{"train_examples": 39062, "time_shift_ms": 100, "spec_augment": true, "stem": "single", "label_smoothing": 0.05, "final_lr_fraction": 0, "weight_decay": 0.09}
Rows from block 6, named by matrix and row number. Each number is 128 + 32 x the weight over its row's rms, rounded and kept within 0 to 255. All counts start at 0. Numbers have three digits each. After the name is the row's rms in percent of the matrix's.
# conv: width-5 conv (model.blocks.6.conv.weight, 384x384x5), inputs 144-167, a 5 kernel for each
conv.253 100:132147139130121113103142141129108095083090096146171185163134113117109097080103087094097100151190181142095112129143130102164173173162146140108117116142126136131116107072051085116126102111094116121151177187165143159152148150159123120121146138143159154147123103070118136110135131132128117128136125115114112140155156115137152170167126126121120121121111067081099123
conv.254 095:102055048083105147159130127166145137122127126097095095092093137098110119133077093091095098130124113123126099049081098135126126086097120147151132116120127107066088112151104085123166150152165175178173164134116117121125066058090113110127139123098095073087095172082018045179154157149164140157149156148143127139136162148117099087107131120119102132117125131147146132
conv.255 101:137141143137126093083103111122152159179165127067042013038076098099098091104122123112108121093085061079092117112122135138157172212189144107111127139134120117137133120106071089118127121119108115130121118106101123159201250204152125112093116130110114102108116102107174165137107054029090132133120126117103081068043080102078063084101126061046033054091124133148139127
conv.256 100:104093126111110153130197139106134135149157134120092105111136164158107123151121136145147144139142098132138151109074095117104133161149112121147146148135149108109125110149139150120141124126127127113098073019073128112127174150117112105140126113113108062091122161130148119105136112103109128107101111105103148141158142140124104165116085144149193157142125139150136112
conv.257 097:122155194178128134106129127141110091067081089125149177174145145141168156147122146176161132119102073096123137121161144127128080012073153142144135117131165146144171174118104128127120142156196170134128123128125130118074046080132131163213189137147143161146140138099142118139120112111117106093083079087102116134193179134125113139124108128132177153119149141153148138
conv.258 100:117074084099098113108133139111110102120110111146122127140137129149178154116147141127146151144162178187146128121182159127158216254193155089109144120126117119128139130118063111115126171187216179123142178255170103152173210162140141137125144140091107162118074112101198138091131107076134162177213225198164150112111151141116098116133112153125129151153123128148134133
conv.259 096:106111106083078122109162171119075057034042071151163190145109114112117118103058046049049048138148136096115092102128131104078075049083120146116142136155089099083074107153134187179152163172166167148158165175164153094092070100133104097100099078047049043060081119094125153154134150150143130103089093104110104121139110060112104142125085138129144121115139126132146137
conv.260 100:105129142083100105122151177146094081072069090133150152115119122136135120144077073059040056188178180052116089126105113128127126111130134140129124172145101124118075114108115142154145111119117120110135138124151160101110091123125112119115077098047047004077130087112102172171155168200090123089076077082102104135145117119112151149160128127128132092092108121111132114
conv.261 099:134161203161101151133155117091116119136127103141136146130123150176191164135124119131133118159141121122154127128122124116121130129130125103128165161126156161154156157126086086120170130143174139124123133162129108114110140119084156172190156131148164183140106114140198169112125120096105142116121140116095143139138131131163153172144134087070057075095083098152132095
conv.262 097:107094079097117148126115140166099098086066058133128126128140108104095118122102094089111106130119097079090112093076106133147139135129143100110159114114112079075098130172156142158174119111104103116112113107118125131115104095126109099090085084087075056063095148107050090155150161171151123080088083074080120082074100119138095081117145087068051088099149149175161153
conv.263 103:073065034117119147142142163178172187186154134141116102157167106088059104124168156130169150125137160125116115093011101093146124088102139057109223148100132133122122118093117164141123138095056094138105092069076128123106082102131111106087138140148132104108133142166086094151126136170123093139145167153125136125071151126153145105147195148129097145145139154172147138
conv.264 100:144107086098126126099074140171128132129135129114069042054083135089061084112089065063070102153140113103101160123097099111139146167148139135155188156163142092059087100094152213150112139145175164136123111108105116143122122134152100093091084098139150163157140152105079097150104131150128104120117120126134116060030080118127101073112158106093095090101125120133138144
conv.265 103:119128150125117098065169133099142116127109112111093091076074125129178127102098087090100101135115120093110098104154122115138108132105106119109147147148132146183128105139087135158153154110138120121148128186144124111113179134104114100092111110164140170122132065024208132081081074067091148096078093088087100090107097090092075149104098070055034105121154155176170159
conv.266 100:138061074105134102125105128117110104112105113126114108122113130119164132093094058045081133140154176167105144108157138129171215255211143134157158124153113080094123115141138171152129128134198140101133195255173107151167187170151113091096126136135136198158115119103149124124143110100139152124140143128115133062016121160122111100116109098053041091121136128146139145
conv.267 097:105108104107125104109152142110154163175147131138125115126131093107112116123114116123141146167158160163135098101106121137146174210161137122115118122112106104129124122131105118157153111116113124144106098097119120103133165141101095100075094118109115128121117082095150156130125104104121146153146136140132087069066103109086100134132121054032013077117133125130122110
conv.268 099:154144129136118114121149131130162163177153136144152155161139098083068089097155187194190175126122101095078119079066094116135142141154137129106107126133094063065066087108055038106148115094091104102101081077085109153142146157152151170170157146159164162160147086036046106130088061060070070129121122106095103108116119115122130153145141105083069085099118110131113124
conv.269 103:118071023068106131115102141144136118118129135123095068104121130092086121141136102083121134141148160119101161108075085087125141153129145139145186154146121099098107116082150245153096120130154157136120111114116126123096075106136114096072109130137136155161171181129081090164116141171126074129145147144131127081030106117123118080113129133117110116110118122139139147
conv.270 097:162145154157141118124087121131102118099128149107123108102103139168240195118184138110127140100154198191139136153211154109089155207168121153170061093145141137156164125148170183145139105148206144127109150225147108124135141125124125124092109120102122184145112134167157129172141132121158153099137160143149157138097146154155158104129153116103102125112085119104117115
conv.271 098:112119148129089135196164132090144147146164169133154172159119126134154129102127103114122143119125127136179118145161149093117132122146146136125058105122142183203182136108159104111143167124103110131153158118107100110142148136103121066068088124102114111117128107189130100097127088073102163151130121130135129155156140117115168161147100138135132129112165150136130119
conv.272 099:111107092120128122113159143131135122109079088105098089097099145141131154159139152128141134098075064082136097077069141147130159143140113105092095108101130137114152150116076059158158168181166176173121140127157137148182182170138130122124132130106081059086104069030037167132109074060146149190203196165149136133125143121095102126121095121119110133126093095097102095
conv.273 100:104124150148109134145200160102110118135116075117108104125134139154171175172136150150167164120100086126153069062050098112132143181168143075098182138070122124116139173137124152154149156167188178158116107109116120126133159151121117143164151136128120113125132093122146150099173153163141124126136151138106118108109130127130138180146107090092106107124088112170117059
conv.274 094:125134163145100119159170137128108104102089108122133122129119121124180156119114121112116097109096082119128148096145117106149146132122146120145140097127140118113133143114105162100093154225255247152101127223149118164159155137143131156179138101108114157123098139137198133141112089071126162117154169152133156124122134114140156147129123125110126121111103118157117112
conv.275 101:133110113103116120132100120140146161177161138132116090100133139162212145090144131126139145150135169137108117106165131097110124192145101124155150156171161160192160131157117119135169146147163138142110122172117086086117156122069137141106126142140215255233135092130207161090149111095113151073074082066068156125078128158133151118144150145120065112161118111107121166
conv.276 094:106086080102119140129128128150147136141130128083087082077078147125108136147102102102108099137138133138141140110095115126129116093109134145136156127116128108088125129113122129130133124098079106129149130097097127125103063086109114102091119116093078048057101177110038087155155172195184128199208199190189134134122131127098090080094108113112121119098142141127132123
conv.277 105:146101047122143122095035095112141111122127131117079054107101149141137156149112077057109138156124134112143167129100132130136133171152126147142193136135150120101142163134115149143112130127156146114129112152135150148100082136163103105102115125142145169166148191129081107157127154220125079146144146156165150110059136127105092005072081136089084101122149135150145150
conv.278 100:136092062074111092127114117099146159177172147121089070079119134111143125112119083046070128126103128140123106103132110105094122194161103146180123137161151150202192139145135127140145146114108120152141123123114123091114179139099157108044082144129124146148142108140181146084130105111118119056038023049063133080032077135116149140151113149134105123148158161134137164
conv.279 098:151141139131121108073063103115172182176169160115086073079079112105109107111126133124114095133116080063069117108115124135144157154154147122081072110140119114101119121105111117133128125134135123119079076062072077142151147157148115129114086092169183181162157054042073128131099087082113130093085069076088109102103102101099079078104113129115123104111107098082087102
conv.280 100:099096111110084107094140110104136116108090111138137137142143106125128150136140168171160144163149158181169071042069099103159149153142148129111126101101117113109157151139069099085120169184205174149149147148143129158161161150145143164172139123128102089096110091029092069087119116122161141153170166154140115126149139121106096146101091136137154132117120113140118112
conv.281 101:091100083074065130088080134150147145148136131091071057057095128138151135110101097090083099146118115099114115120120110095145155191166107131129141143134124152156134113196141100142179149154137139137122093085095098122138165152105152154141140135118120124113101134140159160123133144157132122094093079102091118124116119128119075076111134135139138126147148145154155141
conv.282 096:085092091087100109101125159158132120094092098075056040046037123110085124149110079071073084134099081054102103087062097115099079084106131120115138160130134143157141123138122157140127108069036063090108074068131197097095105126132110108089100116129106093121151123082059131176141142201139122095064069084097133116113113114098095100134151142110106101106162165160157150
conv.283 102:155148168157141112073108127145108099111100097149126131151160146127147128134123102116128130133102092061084149113148137148145121130117162105109167107111113103110137137124126190145112133117183124082120096133105113129105114121140098100148119101119117152110107128053147104115126141156131116099098117103108105090121150149105071085121142110106124128115138124145124136
conv.284 100:159122126138142115083112158135157166168159147111068054083102127128120105101120122119123117145150161102077131102102119124132141160131127105110165148140111105102112121086076093129149112129144138103105125156116105156141142152146133147156157122159189224188162119079106144137119125127099107139139150131124119094098143110131095091148133079059014071098107071076111121
conv.285 098:154119120110171120084255126075169159187173136134106122092094146155084121198124091116118091147145145162126142133075115190147138131145143126109188198158149144135110162160147148148153106110086119146136152106148204144111125116145149134162162141134159115131163176149185146170149131144144145142112117128167144117152100097149120237144123088085092125131134108130125124
conv.286 103:152123103117133124105136137116175187215198181133108113109117137147149136122129136135138139160155190159131143136155155144109102125121101122139127146149151151166136130125101054108153089094070103119099105114113109089088099084074125115102119118145169192175160125150158146118140139128130129171176171154150114106107117120121115112128118096096064106128129123111132147
conv.287 099:134185218159136126099091124143139123113129126133156169148140100117138120102154175215161137110104111036074092110151128108102075032092107132088063118153120133141117117086064048125184059070060070087072063022051096128105098121125148173196156136149166181160144063048113153158145121121086123123114090101115122147206132101139151150148150135134138112110128116102139164
conv.288 096:141162172151150099085128121109151132128123117144144169156158127137142141150127109140121094147122106101148105115109120122117088069084120104110176155114139135126142154117095095141192078064090094104117110101116156091071070086099151176214176150143135136131131125101136145183137141160125124129128130121135135147185160107149150173158143088086093112097111126161150125
conv.289 096:128077069121135154138128116140099076064064095105108099115104131105106134136117124118134125086093102146133138094122127146148146152142151141130111081104134097099136130162139114095143161147155162168144149126111124168157147149154099097094120121122117095100148131050037027143106099104163147154153168159156134130132141133085076095097117123103085104102164145138134140
conv.290 097:144132122094122094089110135136132133138127145066064042036065131112108123128107118093102104149155171129107113105105118128182199208188163096076068092118120122139113119127096094126144159173156168162140137121128121190210228206180130121109104122102083057067087127111126165149121135155127118198209198208195108094093087098085103104100104097081067062070085087071098112
conv.291 095:149155160157137092076142110118059033019032031109107104106086104101122114101095079091075080102095088118132135140168148140151137122141154118091100119126120134153141118167109091110136158159150153154145131126122140162176182180162099089094093080095084070069078119071143117121126122113138147150131131131131111110139117099084054103083088093071073082071146137140139128
conv.292 096:109076067067107117113140155122136122117114115111093096100094129121134143154103086074081089152150163144122112093133112110120134163127111113090035101153160178235188165071054070096106116104073151155143135152191197106109132110111156125119134154085080080085111093065118137134117113136137122116095098113127135118124110110135134173173126136120121133147111090062123148
conv.293 105:128111092085144120159132143127156165170153116095100092082121116098106106127064062055075144131131120127163132145135102121136148175158121134164163148111140140116138149113185255141016151173211163114104109144136109117138149149122091095063087155122116124129105165188157151098127133126124127140154156153138063053005081180107130112122104117132129091110134145148096083
conv.294 098:138142143126114107116161154092182170147148141118115127112103110121115103116116134138104098171141126115121103093101093121143142146133119132104100143154119100089082116102074087109143111117111091092109116103114115124126140134122162177202162131159180165139149057025118129135122112098101146119102105106120135154174156123136146188168130129122136120129112081072106123
conv.295 101:130115118129135151132131153139139131137122115136094080115134186203248203150114060041100149146164166143133129106137136118136150184127100112141162125115168175183181167140094110122137162176219183146131163206154107141133147129127107109100134138159177230186133123099152128091132132131122136122122142117112139076065154162138119095135131122076070138157113098122115126
conv.296 103:101083093106087129113161157133154165197167124145092064100124099108130129094140106087105115128112112118152127102113133104115131166137112105153255196127102086074102115141093123142137123126162136093117123170134126125132158143110118104102110107119122150130115129115176147113159141148157163157169178166137118053006082103128068087109147120071042087131127178255204121
conv.297 102:136148123100132112113138113131119136129123123154168166151150109118109099131130144146149150158200211124126128139110116146133139155155123110106124111101132136148110133132093037093157128118093111138171176161144144146155170156135116119115091111117114112106113133140145136141137129144079089145141138132119094092077076108104130137123123117118095100121116110111104116
conv.298 103:110102120124127113113153128114177198211168127112100096099118110113115113100073034030067120106091083113126092107120135121103116144124114140132155133099092084096115118101117165123071155161188144100135149165141128141152187166142138095078125177116110123113109093109147124082125112101142146153163170150135049014013070139095074103097105113118119118113120138155112085
conv.299 104:122126150100096129133133138161092091086094130134138136128115120128161142116145141156137130139131166093131117146205153115137136133141136086067000101178111123172094079083050017072130074080047090130106091071102132137125136137143120122146115106107094102102129080053131118133113116152095115131125116161171157162206146119122104116110132145125134126120084070025097131
conv.300 096:122113096121136120099097119139166166165179175145126123137132106086088119120131138107136157120138161177104156136122124128139130121110126137118115094133071089106113093134090036083141149111059119151131129111110112140109063089130122122116139149148139108144152143118035068141138177224183102165165172165152117117090118115132100093115134147125104114102145124093104122
conv.301 098:103092098092119110103176181130145141144125104129116108110121089090099126163108121112119131139112098081109076064044106134145144156143127092095129146122085066086109128148119123127122141128119119099109101090139155107118150141118125128116110105120113096107143081065133151157136108123095093111098114106113092097097102104081076139138126108085091090108150149180150122
conv.302 101:128140154149128133163197141130085070061062079197255255255200122116120135135152160184166154108118100119140160161172172162143101039078134134121083097140110088086093114127118135144170099082064104134148138123128154143108059076126107112120107094121122105108117147119127123153104082073093110119111107115133157199240190152103158196158113150159170165143156142133134150
conv.303 099:118088086059053131142197170098097093077085109173175178150099153151154158155180197210154113147138126146162121123142139129116121099131150098074055126194119099087107124102089120151161132135134129121126121125126144093091073087110157162179125089121131120104116078048131149141101088083119178139128138143138178208255174092102105166130071162150175149139135118114136161
conv.304 114:136109179111143118062255122114134114183145107171139160112109131150144119182166139153151115143149172166120147113131130167139114139149159164154170169182148107181112139156148144138151136110112124158161162115124191145081170135156147120163145138111127141115152159099248136138116149110127178157117127135157165118168115117129092255128136138125124137129149120150140152
conv.305 099:116083089098107130110111111097169163172181156102077067079122133144145143138079070049084129159146157156140122127156132121098141180151098128116065095112149168220169131123112088100108099090056117142099110084108138081108148138095141115077104152099112102103118147159179145102163160193161119147139138150154138100093103128135121139115109157157155147153118110070108106
conv.306 098:130090075078080115120173149093153142139129120107108113100076106086066093131115080065086091145136105107120106086095091090092090099099103099079047099135151170179157142120143177146094149126103130151100080070131159079088110122112165134094117132138129096119141081075100121094127127135131131069066058090122139126144125114127152178160094166171175148128095101090116134
conv.307 100:125112112121106113065018069104129120115122137142127135154168156162171173152169191226203180141155180188169160150170152130146156162146128101092066088117148137154163133128075065067085108094086082063129135140122115123124103106112151164188167150125118131118116135107113060111119102120137128164171174184172144126142141140129075037069124136148172146132142131096118139
conv.308 106:098152151093100114138082175212100108088117119104114109084115113140151126119096090061053078168176184076113072136157105075112117100114108108133135181129126181203139128117172130158140116141085102128122172165156108119145149142094108137099092131107117103117115089170164218116139129156085111080095085091079070120107083126124139103153153133138117075108068096080113121
conv.309 105:141127156138130126152143141135123088047084155120116126136115158124097142201145139157117114195139111126161159130152131148129109072125172130140096136162145112110129141115153206138087108111112109108076048000135225095076044120155141146173133115174103015117199182131106120186141147182114071127121092145168140153207143112147155165135131137153224127086114124088107138
conv.310 111:095172141148124129186110144104108162167176159084145143101084139144131152118098152129102079110156149181120132183147130124121136126138095163136143160116133152113132108117160101151131095153125136117123130115169091115164136141109125161140122081095127115133031161199109172114151191133167109175192162140143117155154136095155180126149094089143149136097102148130118082
conv.311 100:145116094078084133109132151124121104108093109139134130127131107118138100089126152154137138143122128092069109094114112106153169184163131126079065122160145142136127126145068051135179133132143143128142140162145129160168189166143125133133131121128148170142135088066132151123073065049089117114100096086095110110115110108125125140161128097064039083108129091070098139
conv.312 097:068097095084102083075187181121137124120106096107085096093107093109096112137082077089093081125116121065071097109077106121184186211165126121066155196161083085093073100099099118145140117122145152137114134159162174136144183173145132127141132101116124125123138071072150167171128111147091086118105143132132095111113109084100096146138129062084059090107110091118150131
conv.313 099:098085108116120113102216155123152170200169139130094078090126089076080090149107079077120123143116114089108104083078113129150157211149129098099164142119088057079072116095097181128106128133180135119121105122108151127130188146133093085080084112118136150134152096088175109133093090118097113147138164152142072033017090136088076157107110089080072099099115122160135096
conv.314 095:108104116110120119099157135123138131145117104116094072108157159193204202169135119120165179163173184177161119119143150140154169228178119123123161144098147166177180156109077120132133141152181168149120135148143128090120174127092124130126146148099121132117109065078180153109140124122120132163164187166157143125112164186135103133127134127098098133163094090122091077
conv.315 095:130087092080094109107197155099088084083078081147146167135116163159158154140137109117126117158169188189152169157166165133157167181162152066060086136141138139167130121108073121132132159148154174154147151186188156140129147127124132124129128120109094108073073154079189141137079107123156159146133150158175160130166137109124117176149097137133114152157084089100117137
conv.316 101:137135143127157123115166123091126111085112144145168193163134096098073120179130148167140106093118143152123110118104116147142109035111166160113111143129110111108114144141133107154166048062021100162090112062148190154123045082148108131155125104118110066099120167117068136172112127160145097143114100105163136156203120063136139182149114125138151142121155128073106156
conv.317 093:115147203174119157078071126144122092071092124150186193193147087103132104071074076088100074137123108106113120148193139096168134069086123114096046079117128133163149139153160131119113142165173140129138139158137124124117131137142103116125104073101117135107088156149163126134151131113132155124115115116134105116137130079152110086119120132143152135122133136140132139
conv.318 102:167131123162137134118132066070147149177186165124116115121108165120095139141117119109139145078121163231194156088106105087101131160146123199112064095106114124155162123132102095095113145121103165161168137109151140115127147138127164142132165163147163145161136181082090081097100105135189152106086066072095134095094089089130123174113085142147145145130158100051079081
conv.319 102:143115102106109140162210157129143163176154122137128132131121116102093114144120118099130137123123118136108132112091115135116144176156120123139138135132139117142132131131112117124137099068052081110104064039068110093124158127100120106090101131099099102109125125131153139134118064053078106097083058060068158111108121144126141178151143103076065085115149148150132131
conv.320 097:104096093110132127119114124136128147145153127133124128121135142116103129166144143138153162141114082102138101081061072111131131148167148123129134113085152136116141153110152204172123115107126123130062011000051135125108115129122121087064090127162152154166158132118108118128124135169125096099079064075100132113097114141146113124121136133156163130134134145155131119
conv.321 096:150151172159148116082103109152133129129128110122119127116113146138158123118143154165144138101083081083117125135164150142124084052078117110098123126118136166181165147146122128133138145106117100113090061058052109145142134133137108112130123120171177197164136120099146119107102098076085114145145143146144137150193174161095071079095141150140151142131137123106117135
conv.322 096:142137138145121129106125141117139109102105127135129122125114127112106119141121095077081091130091073083124112109128106110097100113128141141114073124150156154183167145151159182131076117109104107111072054037154216099092113144146114089058063105124113074124162115102123154143133147161117106066063041085124142129120113117133139142142126169165182130106134131107121139
conv.323 098:064054070033068105102107129170130112104116117108114110111109117092104115130072084080077079178189170104103074039034069086111092064114125125118124104108142129130123120132127164160144136149156153142158140120128145076055024072097098104107096083126119095122116124048035107133158183213131097116100078097106081078101107124093087106107125121138168127108126122130128148
conv.324 095:117081079106128154138130134154153146141145153073056045062075149126113125151078077085102102140133133123118145113106119136113119106117108180151110110128150145143142136127079069074114085067050087108154134107124150121115075097125105099089119111141096052074103180099031060137156179201174125166155155169161133119121139131128090062090118110119116096087153145124138137
conv.325 097:145149172133120103098171115069131136172129115103086066085109157177183166133088060037094133153135144132112139119141136113131145165140118116115150150152179180179170144139112140139137126127140112116118129147144129094089150095070158158160162173141151155136138126121217157096104106099116153103105111112093124102088120130127143179144125060028025057083110106137145123
conv.326 103:124150177102089065112156155129146151136116114118133148121112079100108095112140110100090104165180198092148111141173127090136134121137122091132114168155115134193078084116133154146104122116091100127075075058128178119123151149131154139124111123097104089119139069109188178126150132193102126096093095123147123133156122102101144184157126146156151112087101135129132126
conv.327 099:155135131118120136148163109085151170192175134126099095104109129121148135126127078055090132118130145137124137118151131121126173227187140154136103108110142143186157122142145180150108129115116129141120096099101123111130161148109156103071107165122115139126120147164203146086110093114128141094077068085095133084078109143122142166122103107081069085109099108090087084
conv.328 099:153115123147141113096060096136083058052085118111101089101090159116116125136139146182165146171150136154128180147168137138162154152143140133108043052133149120131145125152157167135116118111140128113124078072093119145133100131144120132164133119156080066091110204154136099162124113146127098145132126154164142131138139137149109082090134117134186153124114104072093115
conv.329 105:118094054117133112111120114138150145161162149134127122136141140085062118153154131120145139150193232206124160112051096113142124121125143117108130086092113091105115109116148200149123124110106139138104091089099109109069033054118115085069098124140112102131169171140056082176131151184156095136160174150123135103056113112131101086109152157149139168147110084069069096
conv.330 094:094089071109108136101055105124178178188183185138137132137142160156149162146149140132150148150154160133134116114102124122116137142122112156150095099105179194180176158139103065092134121093082111132134137111081073110132104101086116090084098128147155149147150128124041075124127144151132109170172175164142121111088115135129102064107143133140141149141132126123136141
conv.331 099:111137183179127135104073092124112109104124117143151160167154108144203173120150119114131138106156201191115095142238189130138162195153124107119077090139116146220185110145126112132158151126111126148134161175145120104134170148121124094074103116098108148135116075101189132123155118099129139136155179156147136134158160136141128114118149116079069118131087083046085135
conv.332 100:097127167119077138107138142118138136120128136112099118107087128163216158115109156182149102178155154186161067082153109077118111121122118127070056081132135147167166143118085095124143145162172144132133145145114095114115125108101118148177151122100141171133114087094182145099162144135194201095102099097097108146185153104114115156151105134143153149142099080070079093
conv.333 098:122108119126128092111141137119164180178162130133117103122137114107105124138111099085114148110096112135128124126126115127134162205170123121128137140127078085112120096126134163114074172161153140142115120101142144135159200177146154126113130161088089085103113109129157155105142117119129122173183191178162113095093118147089089117108110154148144127122113113114095082
conv.334 098:119124159134117144079053104156136142145147152131108102122134090117158141124174199243201163099076091097108087083160137134108091107133131132103091111145115107138130123107062027067131081075092082110074058069068092120106127120119140166193149126123148178161148060052154124143157145133127152116094081091100129130174144115113069062093140165143156125142150124104139164
conv.335 090:125111100097112142146111102099134155169156129163152159154145144150163144125198193160167168122139130162166152147162138119154167179181148156188168170131144152158157140156157138151140148108071090145109087077073086088094110101074186139096114154148155160145134132170180165095135110073098129110107099075079172157132147149151152142142136169157144152156153178150149129
conv.336 098:144101064088108120091086130160116090085110125131105079112117170104080128166110071055084103156132115089097170109067086122103094106115132116121148129137166121113130150082149234144066136134152136110130097114132148116064043101140102107092095122139136130149150195103070076180130163223134088115103103118127124076027094109134104068102154129136131118114143141152161154
conv.337 099:140109079111144140116107127128172175187179168095091082084099145119103109112083070052073074152162180176145160137119129144113109118105123125130161111102124098088101122128151176146121127146155130107099104113079061112077051071100127103096108137113117129122108150131086084133142154166161151201217216206183117101082130135115092061095127113100097102099109102096099090
conv.338 098:134108113127133110065053097130158167164159154138126116138152149149155162155159176184192182166173183149150127131146162155138154157144119118117122112138117118137123108123057070061114107093083085087146137143132114156163151135139121113116131129132151168164174065039076078123129128143127131199213202208194107099080120128072026025060093141136130125132153145133140148
conv.339 106:093118100066138084102072097142144158170166151108122123112129098099103117118110114113100106190219237173155095111107104129130135129139129120099122099100108133118108130108143159137139107153157151118124138146136115118118076109126114110118095102118132143139126119139121148152136176191143130120129106110123056060053054081088105101111125107148144109112091096092092116
conv.340 102:114121125129125139104140106120151172184145123119110096093103127132158145139130098065109156098091056076096099085110144136153158183157150128117136109099095094083127118082093213142075124163243170104112128162134135149154168163150131115091110141113105131121120074062144134120110103093116112129150152145137107034007066130121075100089097116114122117124124151190129110
conv.341 099:143135134141126124116160146144173180203160113127099100111146143136131128109177146135166179095087088097126156126118137131120125142129114096134199148098122119107131133111093147111079171167183145119126112136116110147168197166144164142128144175145140156128097135118159125066116097088119164184211219199165130101058135203120072093106150141120108134137121119157102066
conv.342 094:121122137125088153169247161097133147154131111155170187160120131100110102106134121102127141137141097130155159117149149146138140152154147133124121110126096034019046085111110181146105151156169145115147150154144139150143158155143102092104107102114094088095088148086145108081115086062104153113129126128117145129164147134121155215146090134118143132108140154167134108
conv.343 103:093086159162105065114226157085116138123179167048083148153095146154145125141093104136151152147139130171174136155135147139144161087111132137171109064139153142103114125118158108105128130150126123136125160115093113153149118122122116126176161129114154125102111098173174132135199145060088113164146118107141096126174137115041113214165082100139149181139136131127106107
conv.344 098:097075078065098135118108114148100091037072092113117111109126119095072121154133154202160119125102066105136127107093094124110076031119160135137168138128132096065111130140129119114139124104120117125124063045124178095087043100140120152186148106138117085121146152079044073152146159179136088115089072091126130149206150130118097105100121126135181149122158165151154161
conv.345 095:093133193146100108099171143119112091087084112099125154138112150187223174145115120148136110203190187173191101136182143095131110095099128111084085083139162174196180155097091157126096134141164134106132148160135137085090096100116132149202169123121110119097086083078207147083144123116107150124115122137134102115195146093090100164139100118143172127106110104122110130
conv.346 097:107098113113096146155178151130135149153137139155178206186153109110116097104145119111120113114125119125174118140185159139099089092094118138131114128151044043039058050096140187155102137149166143105132152162153139122106123121128124086086086090088094108098102075107167142108151135116133175139121123134125124131152147144115127155141101170199226186154164186206183153
conv.347 103:106121181141083125114119114096152146156155160125095107104096110154192137109140150175143105149124120128135105135182147106123127139148161097119039078168133141173139116163139054107151151125108116137110101069068098121128159133101138146166138115137173175153131142156191161106187141111141199103092075099107118133178138091115134170140085153128107120120125109051098139
conv.348 097:142147167147127104083229146051159158192154123146134129106098136153162159155116082077099118183158153138121127099118121120124119152116120119116167170120141142167151169097078153140110132125159142147114123147125135084082153115106107097107125129139149174147147078050203162096135143143154180148142152142130126109102103108116104185133064068048038085103111110145130092
conv.349 095:146152179179150157147120137152085074082089090099108110111115176218254235158073063057081097119130125136125118139175149109132148162147143105110083085140177223253243172133128128120125143156170161145124167169159119137159156146139128101112127126125140161145114092137166160106149141121129136131143149148140124113112139129140129128130137081073060067073109104107100121
conv.350 102:140119112100105143117134144128158149138130138132107104088097145129094130152154170193148117145112065093111122107092118147115114102130130103070045100139117097078121137122132136137124140147158137117093073044097133128122110125143150169173131097149145132128130127088062123147099087098121147095099084096094150145182148126124115126100094137154191146128088070053080116
conv.351 100:123135179149092121115166157123129125122120130147160175164131104111144121085134109093093101144134128104150133176238186126154132114143156118093079111144124135163138107122156176142086145119104094094122093084093133121127162168147109077059062086122115114128119093120195155062145128120101170111091081116116129155190160119111117157149101160190207166136132140142133110
conv.352 100:115116135126117134106132118130140146136134111114109122108106138128159149131110102103113115138109065085128101105133131122124076059089136138140156119127150115096142158084130230165053153208255202095135137182160133106076052097154150145176164151105114147136104126112155127113128121125116106105114106109114096065083118143112095115092100115136155138107135149183135115
conv.353 109:110111183147082092137250160062108128125155139088125190171108136151132116140104112150140139114119111142155133172156148122155145044090117171169079114178131122121121124121164113137145153162146160150132164109097111164146085108095139125184141109110146123120101152174152133114176129080076116147142110109130111155217153104086129255170063116150163161133151153144121117
conv.354 103:122115087100148127101102116132134135120130123137134129132119099110083130154146140136145141135157168136138126107076098115150130127137139111094125112133102094097098114146074000044109095066034095116118116118131155139101079103130151153152143131128112111111137166128064081142129164195135115128113101113126137124116109100135105095102134115089067074093105097107106119
conv.355 102:153155162135129108103129124120140135120110115122127125111100129129146144154145134127133135129111083072122115118154134130137132138140152102081081115132127127140144131091133224129059141137178132116093080095097119132123132156154115093080073103130119114124137103091173130104108111117099129086090081108126119087103111138112100116098102133151178128104123140138129121
conv.356 103:129127142117114112105162176120190180163143125120094077091123087091088112135143094091128116155134151095108115110120101092120102137108095107132124180145131139213103081126108149136086088077047142160079072066135191098114167155124149130118148161125112112149173080110154150130154116186096102126105115135151151121137141116118132170166151149115103122117094117079126121
conv.357 103:127107107121144131127157116117121115094105128136165188170143090065041075102174201218209180097144167191134146123123130142178136082126159156116113093114100088079085086133143144139144080068049094129132128100122128174117056074143124144153149142128122108101099180118109095143092091097129107151144131141159114133180144118112102151112114140134155153137149117098101128
conv.358 102:118078066062095119087076126123189171173171167110105084092088142152154149142166144151123116160133147132134101111152119112104124152121095129103074100143118120140141129108109129134124158146154113096116115130118107091071063080108191180180146137156151163130106063050128120133139131146110123144135145151153152122131123123099070072106125154155160143126136135112128137
conv.359 095:145123099124116152168166166153102096086080085152153169163142113108096105097108105119135135180204205176108092094110116118140170174145114153126121131169089081074077081097088118129132111118110120111146153175171130129121141138149154159152171154129135142138118108072096124142141119115134140118102116104100137147157177157167173173178148133124108142141105069056081109
conv.360 102:140131143129119138153172141123117104089080083206220245217169160157163175166170185186160137099088069111140120096097111125077054020051088117081088093136109096093128154124107134158166183171170173164132135128146153080059030049099145150169137114152142123119107116094095113141079056058115135083074070071084144165188145117115142159118096159158170167160141117117111125
conv.361 098:121116135133124116113119145137137135123146146107108125130121096078068070078148171228201155150144132130085098083098096102128130128129133135115107100141105065030062092109070057091128102113126126108116122121134129138117087115140157208255230154130153181171161118080063107152128113107100090113097080098116106114183158121137149151168154113110135116102149111076103153
conv.362 100:110130125129129108103086102108126123126137125124157165158151116119108123124127154145133147161185200158181118128110121111146147115113113120148157124106145165140129147109133093116144117124095119114154165155119090138139125124121107108090091104108114110108119103133082099141157156166147141118117122113104099115089105107105115107107109129157155144140118133152150122
conv.363 103:156125120141128099073058123155096078073084106114096095100102177153136159153155158178172159158148136133119149128126125123128125125127137154135107102129169139123151158132150172131111114110125119086121103089109104135079047085139146159181176161159139124131129164122075094147145155165154117119107113123139146137136164165122077073094126132139163140109131136129135128
conv.364 108:147119191122087130123181098036143121106124151130123174089046129130125117128135132194110050144141123129161138120172136100121091061149175110132049151220164147170135125158169117144148111118086126147091101031129204131108109128136147149195111080130153124123119168113144130112119110099129200111091079140166144153254094022137158226126036156145174131100125102064129181